A small sound classifier, trained from scratch: arch nf_resnet.
Rows from block 6, named by matrix and row number. Rows with one number belong to one channel. Each number is 500 + 40 x the weight over its row's rms, rounded and kept within 0 to 999. All counts start at 0. Numbers have three digits each. After the name is the row's rms in percent of the matrix's.
# convs0: first 3x3 conv (model.blocks.6.convs.0.weight, 96x96x3x3, standardized in use), inputs 0-13, a 3x3 kernel for each
# convs1: second 3x3 conv (model.blocks.6.convs.1.weight, 96x96x3x3, standardized in use, transposed), outputs 0-13, a 3x3 kernel for each
convs0.26 101:541555566511526536556551559438378377508481478552553524495518502546586556515556540503517508412417399537527508455447455520514519512501489512486474460450450486477460519489487482476470482480485445434437481492489495508513455441428518520512476476446487484479575560561565545552515516522568560533529513488499517497545555532513532519490474468507498491550553533463452451498495501486485487
convs0.27 098:567559550511511507519517517497484478453466481374368359476474471465443428542533535541556561463467471536536536550556545434430425492497508432437450509507532547542565547543547521510525502483467509502499506499501528534529482460446487486482597603611543543535479484499492486476460460470487482477452433432498493478501498488523523529465478488496492504518515515516500516478467488556541546
convs0.28 100:493499513499515524470470467491502500466466461481472471442445442442443451540544532467483485481510515512521527501510506494497493468474473536514506465464471447442456483483487530529534452460469495495511452464480515518523502496493546549533530511499530526507540539532469472476525543521473485469467448418473469437497498480497497483571562541489474456498480472519500494524510501494466464
convs0.29 102:535528535552553548543533537436409412498480493567564556454458462542554546477484486433437438493508527521506494403404420475486493523525534481486477518527536467468469485479487514513496552552559471451445527533545550546540536538539466458464561570559521519519536537532515505509490495505520523511535514501492496502494485489445448465501492480461465469452435437529532529498503501514524531
convs0.30 099:537526503577559535545535518515529512473475473441435441539525519398383382500490475508547550486512517509524536458454452418417430436462471518545550492493498507503516521533552534534527548545534449467480503516516496520519485496493463481482584590587545544527468476478544546525535525500529505481460453446505491465523514507535537542530531533466463471580582585579577570536534547503502516
convs0.31 101:513500512581576588568584586510509507534536521503502490510507507494492493474477479545522507535526520469450439436440437558546553452427426478460451516519502597617602491454448520510513491513512467458452496480474473484482513498503496501506626626622504497511451444477463469489555561580475490517465478501497507516455457461493488490499497497414398406490485493540536527507514520490503505
convs0.32 099:477458475536533538466473484487495483476480473509509504447460447463459480517500475454455441482476477504493505501503503480482474553561551522507491487482477505510510487476482412426436517533521443426429505488473540533536480475482515521512519520533551537535468482487522516524556551539546539529608603606479466472580559564465464455500511495491491489528531537547542553558560567511500509
convs0.33 102:557565555535537536576568558496507511502505505537529505422435446476478466473493502412445456449478482502530546518519519518507493523526518469473473541530520568579585467481487485490480524524529469461449443437439519502498477486484488498492517524524528519505564563557514514510479480483568561553488470450497502503496494485516517519464466455484493479510516500500499498500508501527536533
convs0.34 100:568571575519531532474453461423430426462464457508500483450456450514510486539548543493509507501497479568587587430436438480486493505509503469482481491486475453453467449452443496498487539557568492482465504497489485486486478487486516515508595588545553544533538540535486486494491494504442456460516516510458458452484478465484473461481481475520528522531537521538531535456449453484477472
convs0.35 102:588592583537540537472470466443458465471499510506523529419421425460455445527515501494516511527551547530557561532533530430424408490486490525530542454460458471472490491487478503499495473471454470483479500499501552570572523522510532541527515515509463453444548529522496496491497486479411412418483473461488486461532538516529542530496494488503504491539545549527521500548552540541544540
convs0.36 101:518499515555542547517518518552561532528549539492495501503516532438412461526496543516485475539508495416392389480452468474462476515512522546531495517522506562588577573571545568576558529550551459450449473460459487500496544527533529538550526519525483481520472465489535540548517518540556551581464454501474440465484442509452407438511493484399357380564531541525522518523527525537547548
convs0.37 100:536542533434444451500503496538545533530523499534525510446441436514521512490490473494492498458456459428422438508530537445445450507510504523510516518519526503482474488483470521522507574578573433438450406408412503496494522532539500500498459453439500507510496499497554547548498476444564553550513526535448437453467474480449448443513517527525526529477485498525518520514509512572567554
convs0.38 100:504504506483455456467466479506509497559558540528528516570586585472485487499526542561576582511522523459483498529521517529530507461447436490498513529512508439433442553556546480483485513494483393405419495511527463461467484489496478482465550558557495502505494476470523531520529526516526524528494504523404422429362377371479477476491491502470485494475477490485472485490497494543540537
convs0.39 101:497485477535529515572566555449431432515507523429409421523531526486491491521517514522525534513524529535534532513509507511514496457471475452457443421420433494494481545535540560545536490485479542533524531511496513510507433440453557564569489480473532541543566553542510509519530519501510499478493492480501505493528535526531525505511506499421416419485477466548542537518509488513501490
convs0.40 102:550562568509507495433429428547532528523510522542520524416412420453437440478470476512530541530547544525553564519511488546544540518525525490501499475471481568539542591591586555562570470462454519519522515511517494515525540542539402393389461441428512510496524531521524527524482483472520514485462461465557563535523535526499504493539565562534555545552590602547549540560553556546535524
convs0.41 103:593600583460450452483469471494495515484492511488483490482492494496504505462463455506519528458462467531514496545535533455446441499498507553560567423420444456439461508504487449458468537538544561558556546548553468467468538530552480487503493469460517504498546539530510496486552551538505501484573571575450446424521512505469473483515520513477484486506511510609603586508501495551532522
convs0.42 101:502502516546550554526523522499498496487492491510516503428437433458466476481485490482514514496509515452462474510525517489510515475483478468475477572570574547539535496499499484491481492507507427439447469482487510518518431440441530534528538533526517501472416440447534536520518503458478492475574565545520527513452454446434437434462498475518539537476493493555562567590582576476467478
convs0.43 099:532528537531533532498491498495495481547547530555565541459459457450462453464478479401419424444475490445475488484490484433424410483480477463433433501491488484491499434436451531516503494496500481482493417410424444437446561562560536533538505512501542533524587582577551551538538559550526546543468471457474489492474478472535532521473479477518518508518510493571561552483464460568563562
convs0.44 099:544525504528520514500502509475489506451462475539551547430444448519523515439429425501516504511523519527514487522542538446438442485498516532543550464494516497502504515517513427436456524551557465461471439443460525524516482477500544554551455451457548542522447449454482491491508511502501494489606599599480471476493474481465454471515510495567577580568558548533532535527533545499512518
convs0.45 100:551543540504482507518515539523528531513533544543555547458461486520522537514496502546522506502487484586580552551547549533522506561554558481451453576552556582590563517535541437420454466460468542538536582558544505498482489460466546539534532531520506517529488491509495504511417417448486486497393403446396361366523490496477447473553542554477456469523505520523542559525541566497507520
convs0.46 103:487484499517510517524514523519496487443446426521529529500501497488497500506498493468464454571576583531535537454457451464460463483478481521512522461462468506496506506506512455453454526524534506496494469473471491490493463470487434427422518512533485487486474461469469474483519525514575577566563560547502501491466453441545536538518519519557571573496492498519526539470457444512507519
convs0.47 095:550559582479479496510513536427448437505528514505506498534543551523503493620611610499505501508510512485477476516504503531528528483497500535532529478479477487484476412410424463457460497500505474464477526538556566563565618616605512498488503520512512510521503499494559548543517520534526520535444442458553552549493502506496497496474475459470461455517516520545540526512503492525524525
convs0.48 099:528532540537538550520513507532527513512521511513524512460477462523531530417431438476493492527532515479481462480478463500495483478489480493492485431433439534534532482485487472483482447464448516504494484487472495488469503477471494497483523521493508506504446458466550549542470497500515519512536549559540536507479465467541524527546553535506500487570560555539526507501510508527526518
convs0.49 098:477493492504511513544560560523508509471447456476452468493496481550564557470488481561551543525527536477469463495472480487459445452438459504489485472465482529517513542546549535535537546539531512494491466437437457436437447421422505497505548526510541553563510495507513513524527533550517503509559568572404412402457473470424449448573558551443447465510526521546572577528548544531535533
convs0.50 094:521454435515457453526472451475502514473473467523496478548477446603512477605510484517514503542531521506518535441494495490533530463507493556477458527444432510449489571510532555482513590512516518520513509505481545525503506531508529526479500551545531545548494533558520546556580498452528485472492480473497461459501458462524483486532545500507536468521558487485441462499446462511486497
convs0.51 100:512492512553551553540532527509517511565569562490490486464465485379397407542537524483483486451463472417434457518527529449457437449456463520522533462468466469466475486487475520526537472475482527543528534538537463464463552563561512506499439429430515513492606595570544552548604609612511528527458446432465467476440443433493494485487482506497496498565574575561547548527512515483477476
convs0.52 098:514496506529516501533522517544553536530544525512544528498507512513521518480481485516520497601615596601611579571556553553545535536540542494472468539529517541556534485473484484488476504504495575566548529512496515514505520514500501507514514526513559555565535526537551541548504522554516521544504505531467444452498472463481464473476474498443435465425432456496494510494490483526541547
convs0.53 098:543531519527538556478479491405415393416406395477467463530543534499510524555572578508520516418415397521540555467464452466469478419405397491483489416418435473474495520528513431459474543551563528541562482488501453448460430444473515524519532553560514486478520510501503477458528500470474470448500476439489490503502510533358379409549549564510506502509521546498484478546545534533524519
convs0.54 100:534534498540528504499490469561562554469471489539538537476478464501509501539531519459475475545553547574572558501494482412425436481488492476482493525538554481496519497500492521520515433412394502502493549542535512532521529514514385384390540541541516524517452459460507522517472467452505499477485468448528534514539548542510508516555572578490500507431451473514504490537538527547540526
convs0.55 100:524546560494507521527529532419432440421409399498504508486498513458467461468454441509516521457470476491510519426427454468462453400387394499488490491499487437465467520519516501511523445452460544529519509496505529530538489497484487482464455468464526514494524519511552539522498491496511503484486473456499503506553556549467469466532541538503499490567569560537540510512518494505525513
convs0.56 100:555551539537529512545537531439450448373392429395398410461469488554536534494495477427440445509517520434447454451451430519533523454472468520536516534554552463477489457458455535548525500515515534535525504525528531537537517510477423439452496506505578575554564580538535540535483492500531533517547555535390423463406392409400400384448470478502528535491514523539526515483487479504507499
convs0.57 099:555550529510500500486479503503500522516521544468465477512492496464463484501491503546562572474486483492503497509510501543538542502499507507498508441433446442419446535531530521514523432425437531520521547539540463479499498476494507480491526498501449454473523510508525512501529537503537536512528524505476479463514516509492487486523528500493498467532515481525531513552539526545541538
convs0.58 102:533537514505501513485495507523528533437429425564533513409414404488476456501519510437426424487475476496491494440446468479476474495480469501506512546555555504506507498499467391389408510505510475486491508511520496496508465465501532541551525527546613597582511511523525512508566539518588558525548547517431437463520523538488502514518521534504496490468479495554550548527544556475471479
convs0.59 102:471473489562567570503503511482506496491510517443436453533528532521496488524517518479485489508508510470474489493483469449449450542533521498475481574553540546542555442454478508514508526528538501508511548557560490470472386393401489493506493487485530533538527532528478486507557554543508515507523513508451421414461447451533527538604586571477465481576572566532538546513513525534527532
convs0.60 100:532537531508501494546553567535526526455466477445466490481488509524511516455450465487502505451475483496507507528527524486493479467477464552539535543527516510485482496489482465475469555550532429413398456443429469462459529519518536524527528516530515526539538536516504503498448433423538515498543541517497497496520514503457466476525542530536554537469494503494504512525519516568562564
convs0.61 101:532547524509514499523511491542514527519493508537530534473475475509510495497496487509491485531520516544530523559563561556544535575556540488466488503476481558534525456463485529516509561548542463454462501491503518509511465424412554525510573577566471473484484495512503510520487510520500524524528533522542569559497514508488495486519520522557563553527541546542543532557537521566562546
convs0.62 103:567573574529514508451451460527538546381385382441446440423422423517512510496477465505539555510534527522537531553566549502502505537541544553550551482502520459473495517517514525519526432434444510514521482487489473492498549536522416426434451444444559540528512502508519518514521501468555537517534512510492501490490487474487475474424446440540552533440452460519514509529521513503500495
convs0.63 103:466458473472456467528508519518518525516505498517506481476466469455455456439437446481470459466469463450436431504500487514511510543535543509504509454438440554539527524516540528509513524531537475477494454451467502503509488498514533539551497499507537546559544549557517513518528538518529535506528526509497495495510497494447428423488480445463463461445440431578576577593574573507500508
convs0.64 100:512507502533530506552551538483474472344322321387377367498505499493496478520528503498522524485502494496519520569569547513525533519522523580582577553542553533513517469472481516517514546523511504509513466488509502527534494486477452453449448450447598593566560560545566561559556552524531530505556563544455460456481479457470466448473484492517529532502517523502517507499501491520522514
convs0.65 099:469497519545560573508525527428410401487472455502498499483471473501504496525540537529497500479448432555549524485477467580572568476464468438429444445429436438447448436439444394385402503503499536528499578562550535545532503482479478459442514492478520522517550551554577581580507540545564587577490505508467463436493500479521525508524517509540530506520491471512520531470465474493486492
convs0.66 098:546528497537517510502501504488475479479460473478457470479476463518523520501500498476484486519529536469454467473455460479482487507505517494527538404438464363399432551538521539526516539547545540545544552560555500519516482487497485517546487496522464483494435441448504511503482462462519488481534518508531544542508502491439438430554562552464476472527534533498495500472486502474466478
convs0.67 102:555527522523503514495481493478491481489484473531525534507468482536511530433401433468468473526519528459451449519548525471485470488483469441446473542557570525547576462470472398422447549564575475468474543542547507513512450450482486499500479466462556553533508538516501510476561555541506505492523523513472454479505491521451470512567574568532534540506499494516523531540558564519518528
convs0.68 100:510493487572558540519493475496498491532549547507524529519525530466464463495504500533539544482501505521552559494504522551554534459459461504504518515523532481485487564559548550551547457461476499511512470495512489489487456460448527527516566570555485474453465454445548554538515506504495504507534539538441450450456467465512512503529525537532546554521511511492483479518516505513499484
convs0.69 100:487465467504499487531542529490454447479453452520515505530516529487480480535536518506495498479465484469466483513518526424429450473472473492487487494472487518520525471457467531528520524524529469471478434424429481466469486485485530513519466453467479493500511529549553552562556575585505531548517539541571569585469471476341318303539530543505494505492486470487495511516496479515496502
convs0.70 101:563570572530518513461452457532540533374378386510513518326342350532525518498490483487498514537540526498497491489495475432415415534533509532530517529533524447444462486496500482495504491481456560549532500501497528537528493482476426420411446452453525520521486492501498499507481477471570550531532516508494497485518510499477481489485512520558570562480497504547540533469482490534544544
convs0.71 100:555557560550551563470468470542544528469470457449459451499479483515511515559569572447439438499496490505496488466457468525522517506500497465463476503499496537558558486475465444445447492486492515520533512516525491484479482492496542524514479487495429428446534528536545537542582588585532530537510505496476478474495497493549549547553540520587577558548543528537539525476469462492503509
convs0.72 100:574578568536541530517519512543518498526512513538524527535538541482480472462468467483475464550560556522522515526526530452453446507504508494492510525506520521492499552561561541542548483451437582561530502492472540526506390373395493466461504486488479488493523536539543556559564573577512520534518536547494508505491497494547564568528522524482483496506516523490478495538529532514503505
convs0.73 102:498511515541551554514513517440452460503514505530531522450447459451464469475486475482503513497506509512533535556572578477514514491487474505518523530521504547544528521528523479491483543547538525540536498493497508508504566571550504502486498496486493493484592592582509517512474470470436454462490473450416412388520528505521531512514524521511514495591596577629630619507515500504504503
convs0.74 103:516523510536539529511529539444444448393409424468478491478471473512517516454451448489497510493500497502505503504517522404420428488502507489483504536551547448451458459457456480486476468475482531535526544560560439435435480476461500497492454451446491485488592578566501505511496491494506503509479503509542548555506519519443446436560564556508520525574579569548563565469467470520532543
convs0.75 100:567554557534516524533538545489487492431433441500486511491503517537541543446443443529532550446458463453489517494518509511520498467477470518502507511495485526504503451447448529503481497496487536561580486496502539547556519535517517525512468470478531549534579569528576568541542543530439462449553545498406425428533552548483498495432445439378400413602626637599561559565499486523488485
convs0.76 103:583571565469466472482470469506509506454461465453457473477480474487489502493489483491482477495493509450444452522522506457439431534529527557541534542530525520518509496487481562560561508507516487493505511492492530518517527510504525528529522523531589583569522530519497502512541544530434442446497493504423425441506504512336319323479489479503512525544548561547539532459456467508493502
convs0.77 100:575582582512510520482488497486485490475467470580573575443440434469456457496484471524531530423422413480464449525532520486486482465470489497511516560559564509499506455463459484490498548557557512508511481463464496489492471454475546561563470459465543543535493494494548554547568560539550555532509509505480463462494469475497495494515521503589610598476478479536543540515531534524528527
convs0.78 100:529541531528533533445428441531533536508504501547529524507498487516511512471481485545550560470505524466490509454458468543539542452445435463459471519526529529513522494495503473483478479477492534523522480483504543524528486482476505496488501491488508486460497482467547527507486469455485488473495484465457467458563561544510515504507505487526517507476480453501522528544537538467482496
convs1.26 096:518532559420430463418429452513491507522499509544526531466467471484482480515511503558577589449451469467478499539550535567571555527542526535530502547545523544547544536528510469473476449455456552540517553557545538544532527511518527507520482462472464454450559558538550542519446447464520522532524529553497493492497492501481479489529548557436443456469497524462458440526527523537535531
convs1.27 103:477483479513513516509515517495499509512511518502497500533534540541545539443438427456459457550560562516524529511512509527533537464462462506507493516518505508510505507508501496498494496500499489486484526520521523504498541531538531511515458431426503492485585580567563553544520523527495492507511507510426430427438438437520513517512522522517535535510527527453466476440455460512521534
convs1.28 107:466479466449463458533547543530528541454449461456454461532532538424426431546545546521521526437443459485489496452457462452446436480482485520502493483475466542536524424426420532532530536528518497493492458458452496497494494501507478479483418419419444441446476470468501485474476496490480506505482504505437440438502502498538537539389389386442454473495508517518499486558534523577563558
convs1.29 097:565564561482477481449443448488480476485479480530535534455439430490487484474468467566582578490501505461468471535543547501512516496513521484491495560558539521518498547545545541531517439433432478486486504512513465472476579578568517507510487487490469468457508504500508509501561573574515517516558557544532530529518518517527517511541543529482493487390391398467483495537549547491501506
convs1.30 100:470449447504485487557556549521516522506498503481480493537544542514529524439454457503500509479474489565567570507522527555564566536540537535532528493494494495492496449449445442445448498507506596593596579592604436443451527521529533522527542537531518507501515520514466465464511505511532519518503477475477476488539531544535522524518513508515510503511524525447461460419425428526520513
convs1.31 089:459457455442450444492490491432422413438428428497496505519513508477469467512503506456456463491503509554577575496505520460467479571582585499506516485487484472475462473471457486481463487479460524532530476493495575586576540529510464454447517517519477473475461450453527524521499502502464464472499502503488483485470470460522506475476488500493511515470488481502504523525530538462466469
convs1.32 097:465473465535548540520527527533540551445442444463454458501499492523518495468465457491500500487494498554558570534541541514511507508500493477476475532526509577575561491493494572573562564564557548538534543535535528526525471480493546540547537537553461453450444440444504489477498510517478477484501503513547541544540542551533526531457455433524528504534544534599585570505492475512509502
convs1.33 096:532531519507512499435446448453449448534525524506495491400387392540537535498492485500495491525530527498503515512522520544551547538552556539533520529539537525537533538550554527542546483496501534536536503510512455456465556547541556549555460448454471460460528518517604597588542546528510504492495502510516521520489487485482491492550556557538551546544568587556559559487501512515534542
convs1.34 091:501500509447447433471478466467458461469469470410400398472470471493492487469472473455466485463468478429441450572582578507518506504520524604604599477485484476488492501497491457464465523523513523524532460464471444447459512503500457451451473466465585573574567558546532522513499510494466478465446457446514520519439448451495492493548558563489507514544565567539533527520530538526534542
convs1.35 097:479469464465460458539551548481473471517515510484477466466470473502517509470481474450455465494490498497492497495504506441451461547538539525527525493496497511505504492504499423428429465470475459456455476476476480483481488472469504496496529520515522522532515514518447443454447444431430439431492500500443455458441444452528528537454457464447451460480477476503517514526524526573562563
convs1.36 097:507491490515513516445441448496491476523518510585582581506506492466466460478470462542541536516518506530525517556555548514512511478477482526521516505497491440437437468470471470466472407413424498498487526528512549547536545535517562548524589578564506516522533531531435431431553537532564547543635617604517516529503498503483492492486490497499518515402423424509503511482481488503513513
convs1.37 103:493474465524517510520521515436422429493485489488483492528539546508515525442454459487479490527536547448450451502515516455467471482490492506509503466470467428429426548549534558561549525537533532544543489492495516512511467466485531536556539537543494485484460455454461464472450466472484492498540549554525519511575567558556544535534534521485499501455456452505518523438448455399405415
convs1.38 099:502505496540552542476484476412403407422416426430420435484483485532530532558553558563556550504509512448458465449438426549546538492494490572558551540525521504495488488489476504502476517522504448456464562565569540536529432436448466467479469470488503486489505495508565547549448472480513549562430453461528529519483475457436433423551549542520525511485491483566553549503486479481464448
convs1.39 107:459453436490484474519501490537525517472470467515513517481478473492491492523526523518525533474485497517516518552566570553566566510514509518520522510517515541542529516519516553554546414417403440452458494507511525540548534543548526530533509507517515503506553551553554556556533541541510508512500490498500504512478483485436439441488489485493503500504506503473472475462462465479478468
convs1.40 090:453444448453439444480487502494485477519505502482474467506499503513524523437452457482477460431422415487487491466481480458464460477477470508508495471462447441437426463474473430427421480484479532527531523517524494495504497490493476465486462466481536527526496494492487475465518515519530534538528518514459463474538542553562562572495485479456449453471475480446448434440438418503485464
convs1.41 094:466480492456451454538531530576581595538534535507504499515509498528543546443456449427426434490491491544529536488506494407419414534529535526529521532534515529531517526542534486494486543537533471483484483486505461466477534534543527512522553528520525512506553555549482477467499508502437434429456463455474480479452452448557552573464464454476482479571567557502516508484497476496506511
convs1.42 102:476479461492484462592583561541544542454455466544539543494493494491494506416426442502501503449450461578583584449460473496504513548557552496507506564574566510519504438431427473460458522518511545557559557559554570569574446439437459444444541529535529519524523527533457453452508524533479497507515524523451451454524532534530536542448454456399409420489508518502508517547560567528531524
convs1.43 092:569576556466476465461471471490481475470459447456446442454449449436435442485486488560560554505515519444453467500501497507515515452471473588577553527530518502510499573581562542558546507523516519509503469474470493496493555543534508508509470468488492477477523513510526521508496483474513518518561570589504509513501501501553550548542552553440454454466483486456457457432436437493501487
convs1.44 090:521523511522516493574572551526538542487487489572573578485479479529525521506508515476481504497496497600596593471477480472464457506499487428431427515518499507510488482480485442447446508513506526518510519507498518509505507509524500488493574568584504493493579579575461446440559575580504516530463466484485488492484496508461456463492488491459455446572573549497494495532539533493498487
convs1.45 094:555547546538536538486477482478487496483478479532532536524523511562573556618622605547560556522526521489486486453466474471484488458466472471463445545541518490488480546538527520524519470464454470477473453455457476467459521513515534513504530506498507508484498499480523532522553533537468459463542536536474464473486486503414403423496500488502524521529536521469472475506509506466460455
convs1.46 106:564569563523529524522519507456456461467463467465466470557563558529535523531540538556574582431433440439434433527530524518519510475485486526520506481475462428430417510517513490495484563569562505493488484485478425430430545556560536516509437436441524523521462458457465464457454462470488511527518528534484470458519525534520526533499512499498520510462474469493490484478482482540542535
convs1.47 105:533542536563573559563571567496492490513512503480478480434423419426420425560560564450452454483487483473486486586582575478470467430430423528520506473467456477476464577571560548540535563560556508507504467458455432429431523517509509499491530516515516509516521517524515514522436449456583589583476479488565576584537540543438436429449458468445458462507532542500500501476480491491501502
convs1.48 089:454473479508529536524539547534550562518531544550558568536519512492475468490472460466467470495496498546554563448443439511506488552545524479467440513510481591586556450450433471480467518525512559541517550527505604578553504496495518502504439423429546526506479462443487471440488489507521527547436446478404414422504513526502508523488473463474456452509501501523510498521518509516505484
convs1.49 097:539539531515524512521524528580578557579579567567560551532542538539555562534545546544555561528533519565572562462458461489480470501498486437431428529529528546540528506496486451454453431427418506508504489482470516506494547536525458449442469466460442434454522514522556541546522503479537522506458444442492487486491495485487481466419430435423451452475499502475467455493488480528511485
convs1.50 131:517513511542532521565552540469475476468463457539535526564521504590552530578553546554525487539520494552538530479467482486465489492489527541523535513506513454455466496513526467477488439447464465466501520509524503499514517520515508495482541525515528493473534510501516507504513542546542562580551571576506517534484490506488490489553541491583566516541540513528531530527534535532541548
convs1.51 087:412394391416422435452462467453440445504495486482471467450460460482495473479483471433418422462459471471488508558558553465470471488479473503496498543530536517500501501507506477474472452451444516503494517511496533532520491481483398392377474482484567565563515499484515498493484493490486510518532538543440447460532527534489479489496493499499491492480485479418424434586587602567545543
convs1.52 098:539542543552554549572580584543541557552552570543539547490503491475478455506503483552544530584583574583578568473482481465457447423421417542522508537528509541532510452452455475481491467475489497496487423422411446442438456456467507496492571558556504505492531526514483475459474476483494484475478477473428423429420426436425426444481473431453459429468479452470463459502496498496498501
convs1.53 107:484491483511509504625613601517509506513505510521506498403401403537551560527536525496507501456472488471468468544550552490501500474478480487496495503517514496509504526537533514517509575585573470491510481488495506507511508512518496489504545529531499491497515515517470463465505522512467476480464468464590581567522516502529522522440449444492508511542546545433447450460481483483509522
convs1.54 093:555541526563547537513507502474469470537531533521527531501488487446443445448443449525533542494495506527531529456458456472463459427418417479496503478484483515515509501505515467476481516526532464466475478472476434427426549545549515506518414412426482481486521517513510509509517517523501503519507498502401404411468469482466455452523524536464463465477476476484493510456459472584584586
convs1.55 095:471477464462462454496506508525522510512502492490492489496493490505508504562563558521530528526537540507515516456464459501503491524520510432439438499503502556553536526529522549548541474470457475483484449446443472464456518502493508491491481482493451450459490494505559556561449439427474466473441443455486487488489490490453445441520519510527534541511517523451462467531552557564570564
convs1.56 104:497481483528518504443449431497500494526529519504510509461483483495506506456478479489488499569560545481490486493503505602604595508515511496500493554553531602600584552543532563556534498498484472473477496499506524524529540522525520508520496501515529525519533527532581575579510502496512512501489483474545535532485477481513489483571572556557554535501509485559562543510501475522519501
convs1.57 102:504513516468473484555561567486485496543546552523534536498507513469497506427444446488475470495486484535531531450462462431450454436443454550553540465480474446455452560579577477496498462480484432441448478484490415416421534519521577561570551534537439442445473479479438442453547557543555548542547548535509513513457464471484484494454454459422424431484477476545569562502523512534549551
convs1.58 107:543545539547543546511489476471465475458455471529531543467470476551560568542558562498490497503497509470452454520519517513525532500504505422433439449462471465491504520519514492512522500512512491491495518516514509507507509495496502497506529516514421414426497502510471469480550569569504515516512521519529516499493487474524502488528531525510513509543535521559565568514524528518539542
convs1.59 097:571568563466462468530531542530527518496488480482472465473494521517521529472485491512512512453458464492492505494496488458459458442460461435432414428434421426427414497497479519516498434430417549543541528530530519524522517513526477467467430415407471479490500506515397404405553547554534529525504496495560558548525519510547552551498522537487502511520542566484478455498490467547545532
convs1.60 116:486486476517530522465472465501508513555563567591603607440448454498508514508515527510512518498501501435441441479482489513516512508509506493486477448447446496502502566551540560559552479481475479476477521517521531527524475475483525531539488492494476481489500496505562557559476485478510519517499492487536532524469466463407394397495500503470477476403404405571575575449449447450459466
convs1.61 098:520532556478490526441451487495495502450446453465461467442430423459460451505501496592589584497496513506502518506502486475468450528520506543529498571551525506489471507509506523532537495506504484464448478468454546535522597589597510495517480484499515501492485474467544532515530534552538538542537540550456458469530543548485494504506497484486492495458462468496493477539537513524515492
convs1.62 108:490488472560554537540533521505497486508489477524518515493493495518532541412415419408410409472466462503494495443462485550551554481486498487502502523533524513526521458478483471486489508516514530532540522523532513521531489482484556539541438421431539538539502504503494492492477475470503505510509515519472472477503516523470473472515537542462470474514518513464487498481490486567572569
convs1.63 097:522521518533536535552572581561555547558561567563559561452450450523539537531549556504506503494498495480490498500501496427428423426418411502498481538529509473466451442437426497499494554553549546544546472467467447445443517510507554555572519515535517513520479477476420409403560573575489494497467469463546555564550550553558549549477477470414424424476505508494494489470472465520524518
convs1.64 109:439441444433440436452459453539537535563561562489490489483486476493496488447451439476483483481483483540545543515535543544550550519526526431426426550542529629623602437445449480491485476478469581593592559570570551554553565554556524512525507502508496481468535522508535524512502496496506501506461461464410408411445443445508500503531533521448461451476486474455456465508505505555546545
convs1.65 104:425428440475475492485479494534519523497498511460447447463462457469471467563557540530529529543542549528517521548548536501500487496500491579577559543538526587576554540534515567564546551548526458454443479480467472473466532508500486478478511492480522525516513512495531539525421410419484478486427414421524515508511503501543533535477483477533538537578578575536533520539530521539531518
convs1.66 105:508499486545530512591579554523514507502498484580586583485489497494509520465484500471474481490485486542534531436447452394393395468452448484496506448459463448453450480483484524515503529523522468472480493491496466469482540534537533521519554551554480478484463472485450457471532546553449463481472483504483478478488483479563545536504506508534524520562550545468492513489503514419419427
convs1.67 104:484482475545552548513501490535540538493492500530519516539542528584591576607618608463470464390402406495495485534547545482481477561572565427451456482495490413429428467476487494504509517533541520517517516511511559548553406403410459447458544527535494489487520533535532530528468469471538532530519504502517504502517523526468460469509517501499508491551573557573581583541542537462474480
convs1.68 090:534535529513524516413418412528524518497501507511505504517524517489502506498504505590596590524547556507535537463471472473477485468460455519509519547531535523511504471464467500483478520519519487497500474475474450446438513514515517518524472466469446439451459453470503479482418435429479495503457455455486483475483479470469469461479476459460469437519538521519501496494471468572556541
convs1.69 098:471474479427429435454453451477474473473475469467453444458452447521513501520513506483495505511510508487490497521522510513516507502499484480476474487475459476472469499500487463467460518522506508502504520518523520512499478478485518523530502501517503499501504497500453439444498499486498499502491491504585597599575591599485501508502505508466461453499499487452442423484476455510499474
convs1.70 100:502499491534525512545537529554560558561554550471474479499494483553557561445452466519523530452449461457466486485485488467467464497499507550559565507512507442442431505518523469482479514517506520508497504494484522515509533522521530517523404396413518511504480474470481477470456459467524529552467473495448458457483500494567570562507522519488491492503518529548566578441460475526532542
convs1.71 111:540547537483496496494497493478462448479464457475459446492493494476482480455464465488493494492497505481484498456461465563567567529541543478484487500497495511508504524537530486496487499513513511506510544539537447446448505490481563552550536531530486478483497499500455450449476460456542541540536546558535542535587587581537541546541551545504519522462474475475467457476475466591585570
convs1.72 096:583583591521520536429428443497498507492488495547540547496494500510501499518517516519527547496515542487492513474462436515493468524517501464475470469474457475482465503497491462453445367363356485476458518504490522505487577570572479468477447418419379378382476476456477466440580591598501508542494495515502504511476477486469476493494496512444456469423428439493493488509508507486489489
convs1.73 099:445439435472465453464460457476475479483480480445440432488487489465466452475486480509517515433431437397397408548560559447459461536540543533526516497486469546547540458471467486492490521531534542541547491491494507512516507510516444442445454449449581579576505503507516516515437442439457464459498508510429430428491483483572565576511515508547568572499505510396399404529529525556561574
convs1.74 104:501508497495499494464467466511504489538529519540534524519519520536535525554558556495496482491486475480475472483491496479482483493497498477465449464463463524533541514518508521528520472476474488476485507502511541541547487486479535524524550544551518525541484493506478485495415424433505504500520527536514514511437439439485490492515519506543539523465476480522512494506507502479481477
convs1.75 103:509494479468463456499503505493478490461459490435436471426434462467485513450462481478452437498483475430419418495506503554556552559557546465460454437428424594591573535533542546541541515511514498504504522540546558579585477473478479485499483497517467465469536534539494486480490504509453472473546557554489491485498482461541532521504492487544533516491487481483484483522503488567548531
convs1.76 104:498501479478477459552554544528518517422418419457452451499498501460458470536537533445451455475476481543544553530528524500501498509504498466451446524516503548540522496502491569569558562555545445446446492493496539542543482489495450451458454460473586571564603595590532511494519530523488507517448469483487492497550556552511503507484488479543542534568577572500499498494496489478481487
convs1.77 104:465469460533538530509511509524523522557560561558558561492487480553551543522521522483484489529520516519513517466468469457450440526521510465467461566569553545549536482483475484483471515516504509510514564557558534520518464460470518509519533524542481467465558554553549541537510523524485487495448443445477479485469473478430426429457457449450447444531533524566564559566573565494512515
convs1.78 099:505499479520524517550552552525518509496487489509505502523516519514512515505499499510526516467486491469491503444452456481483476487487480480468449524512485507504479546548535560561549550555549457449453454445438424416414547541532497484491472462469455451457458450448516501491532539534484484482463456458488482480512515517534534531443453448482494484501516519538529502536546522544546526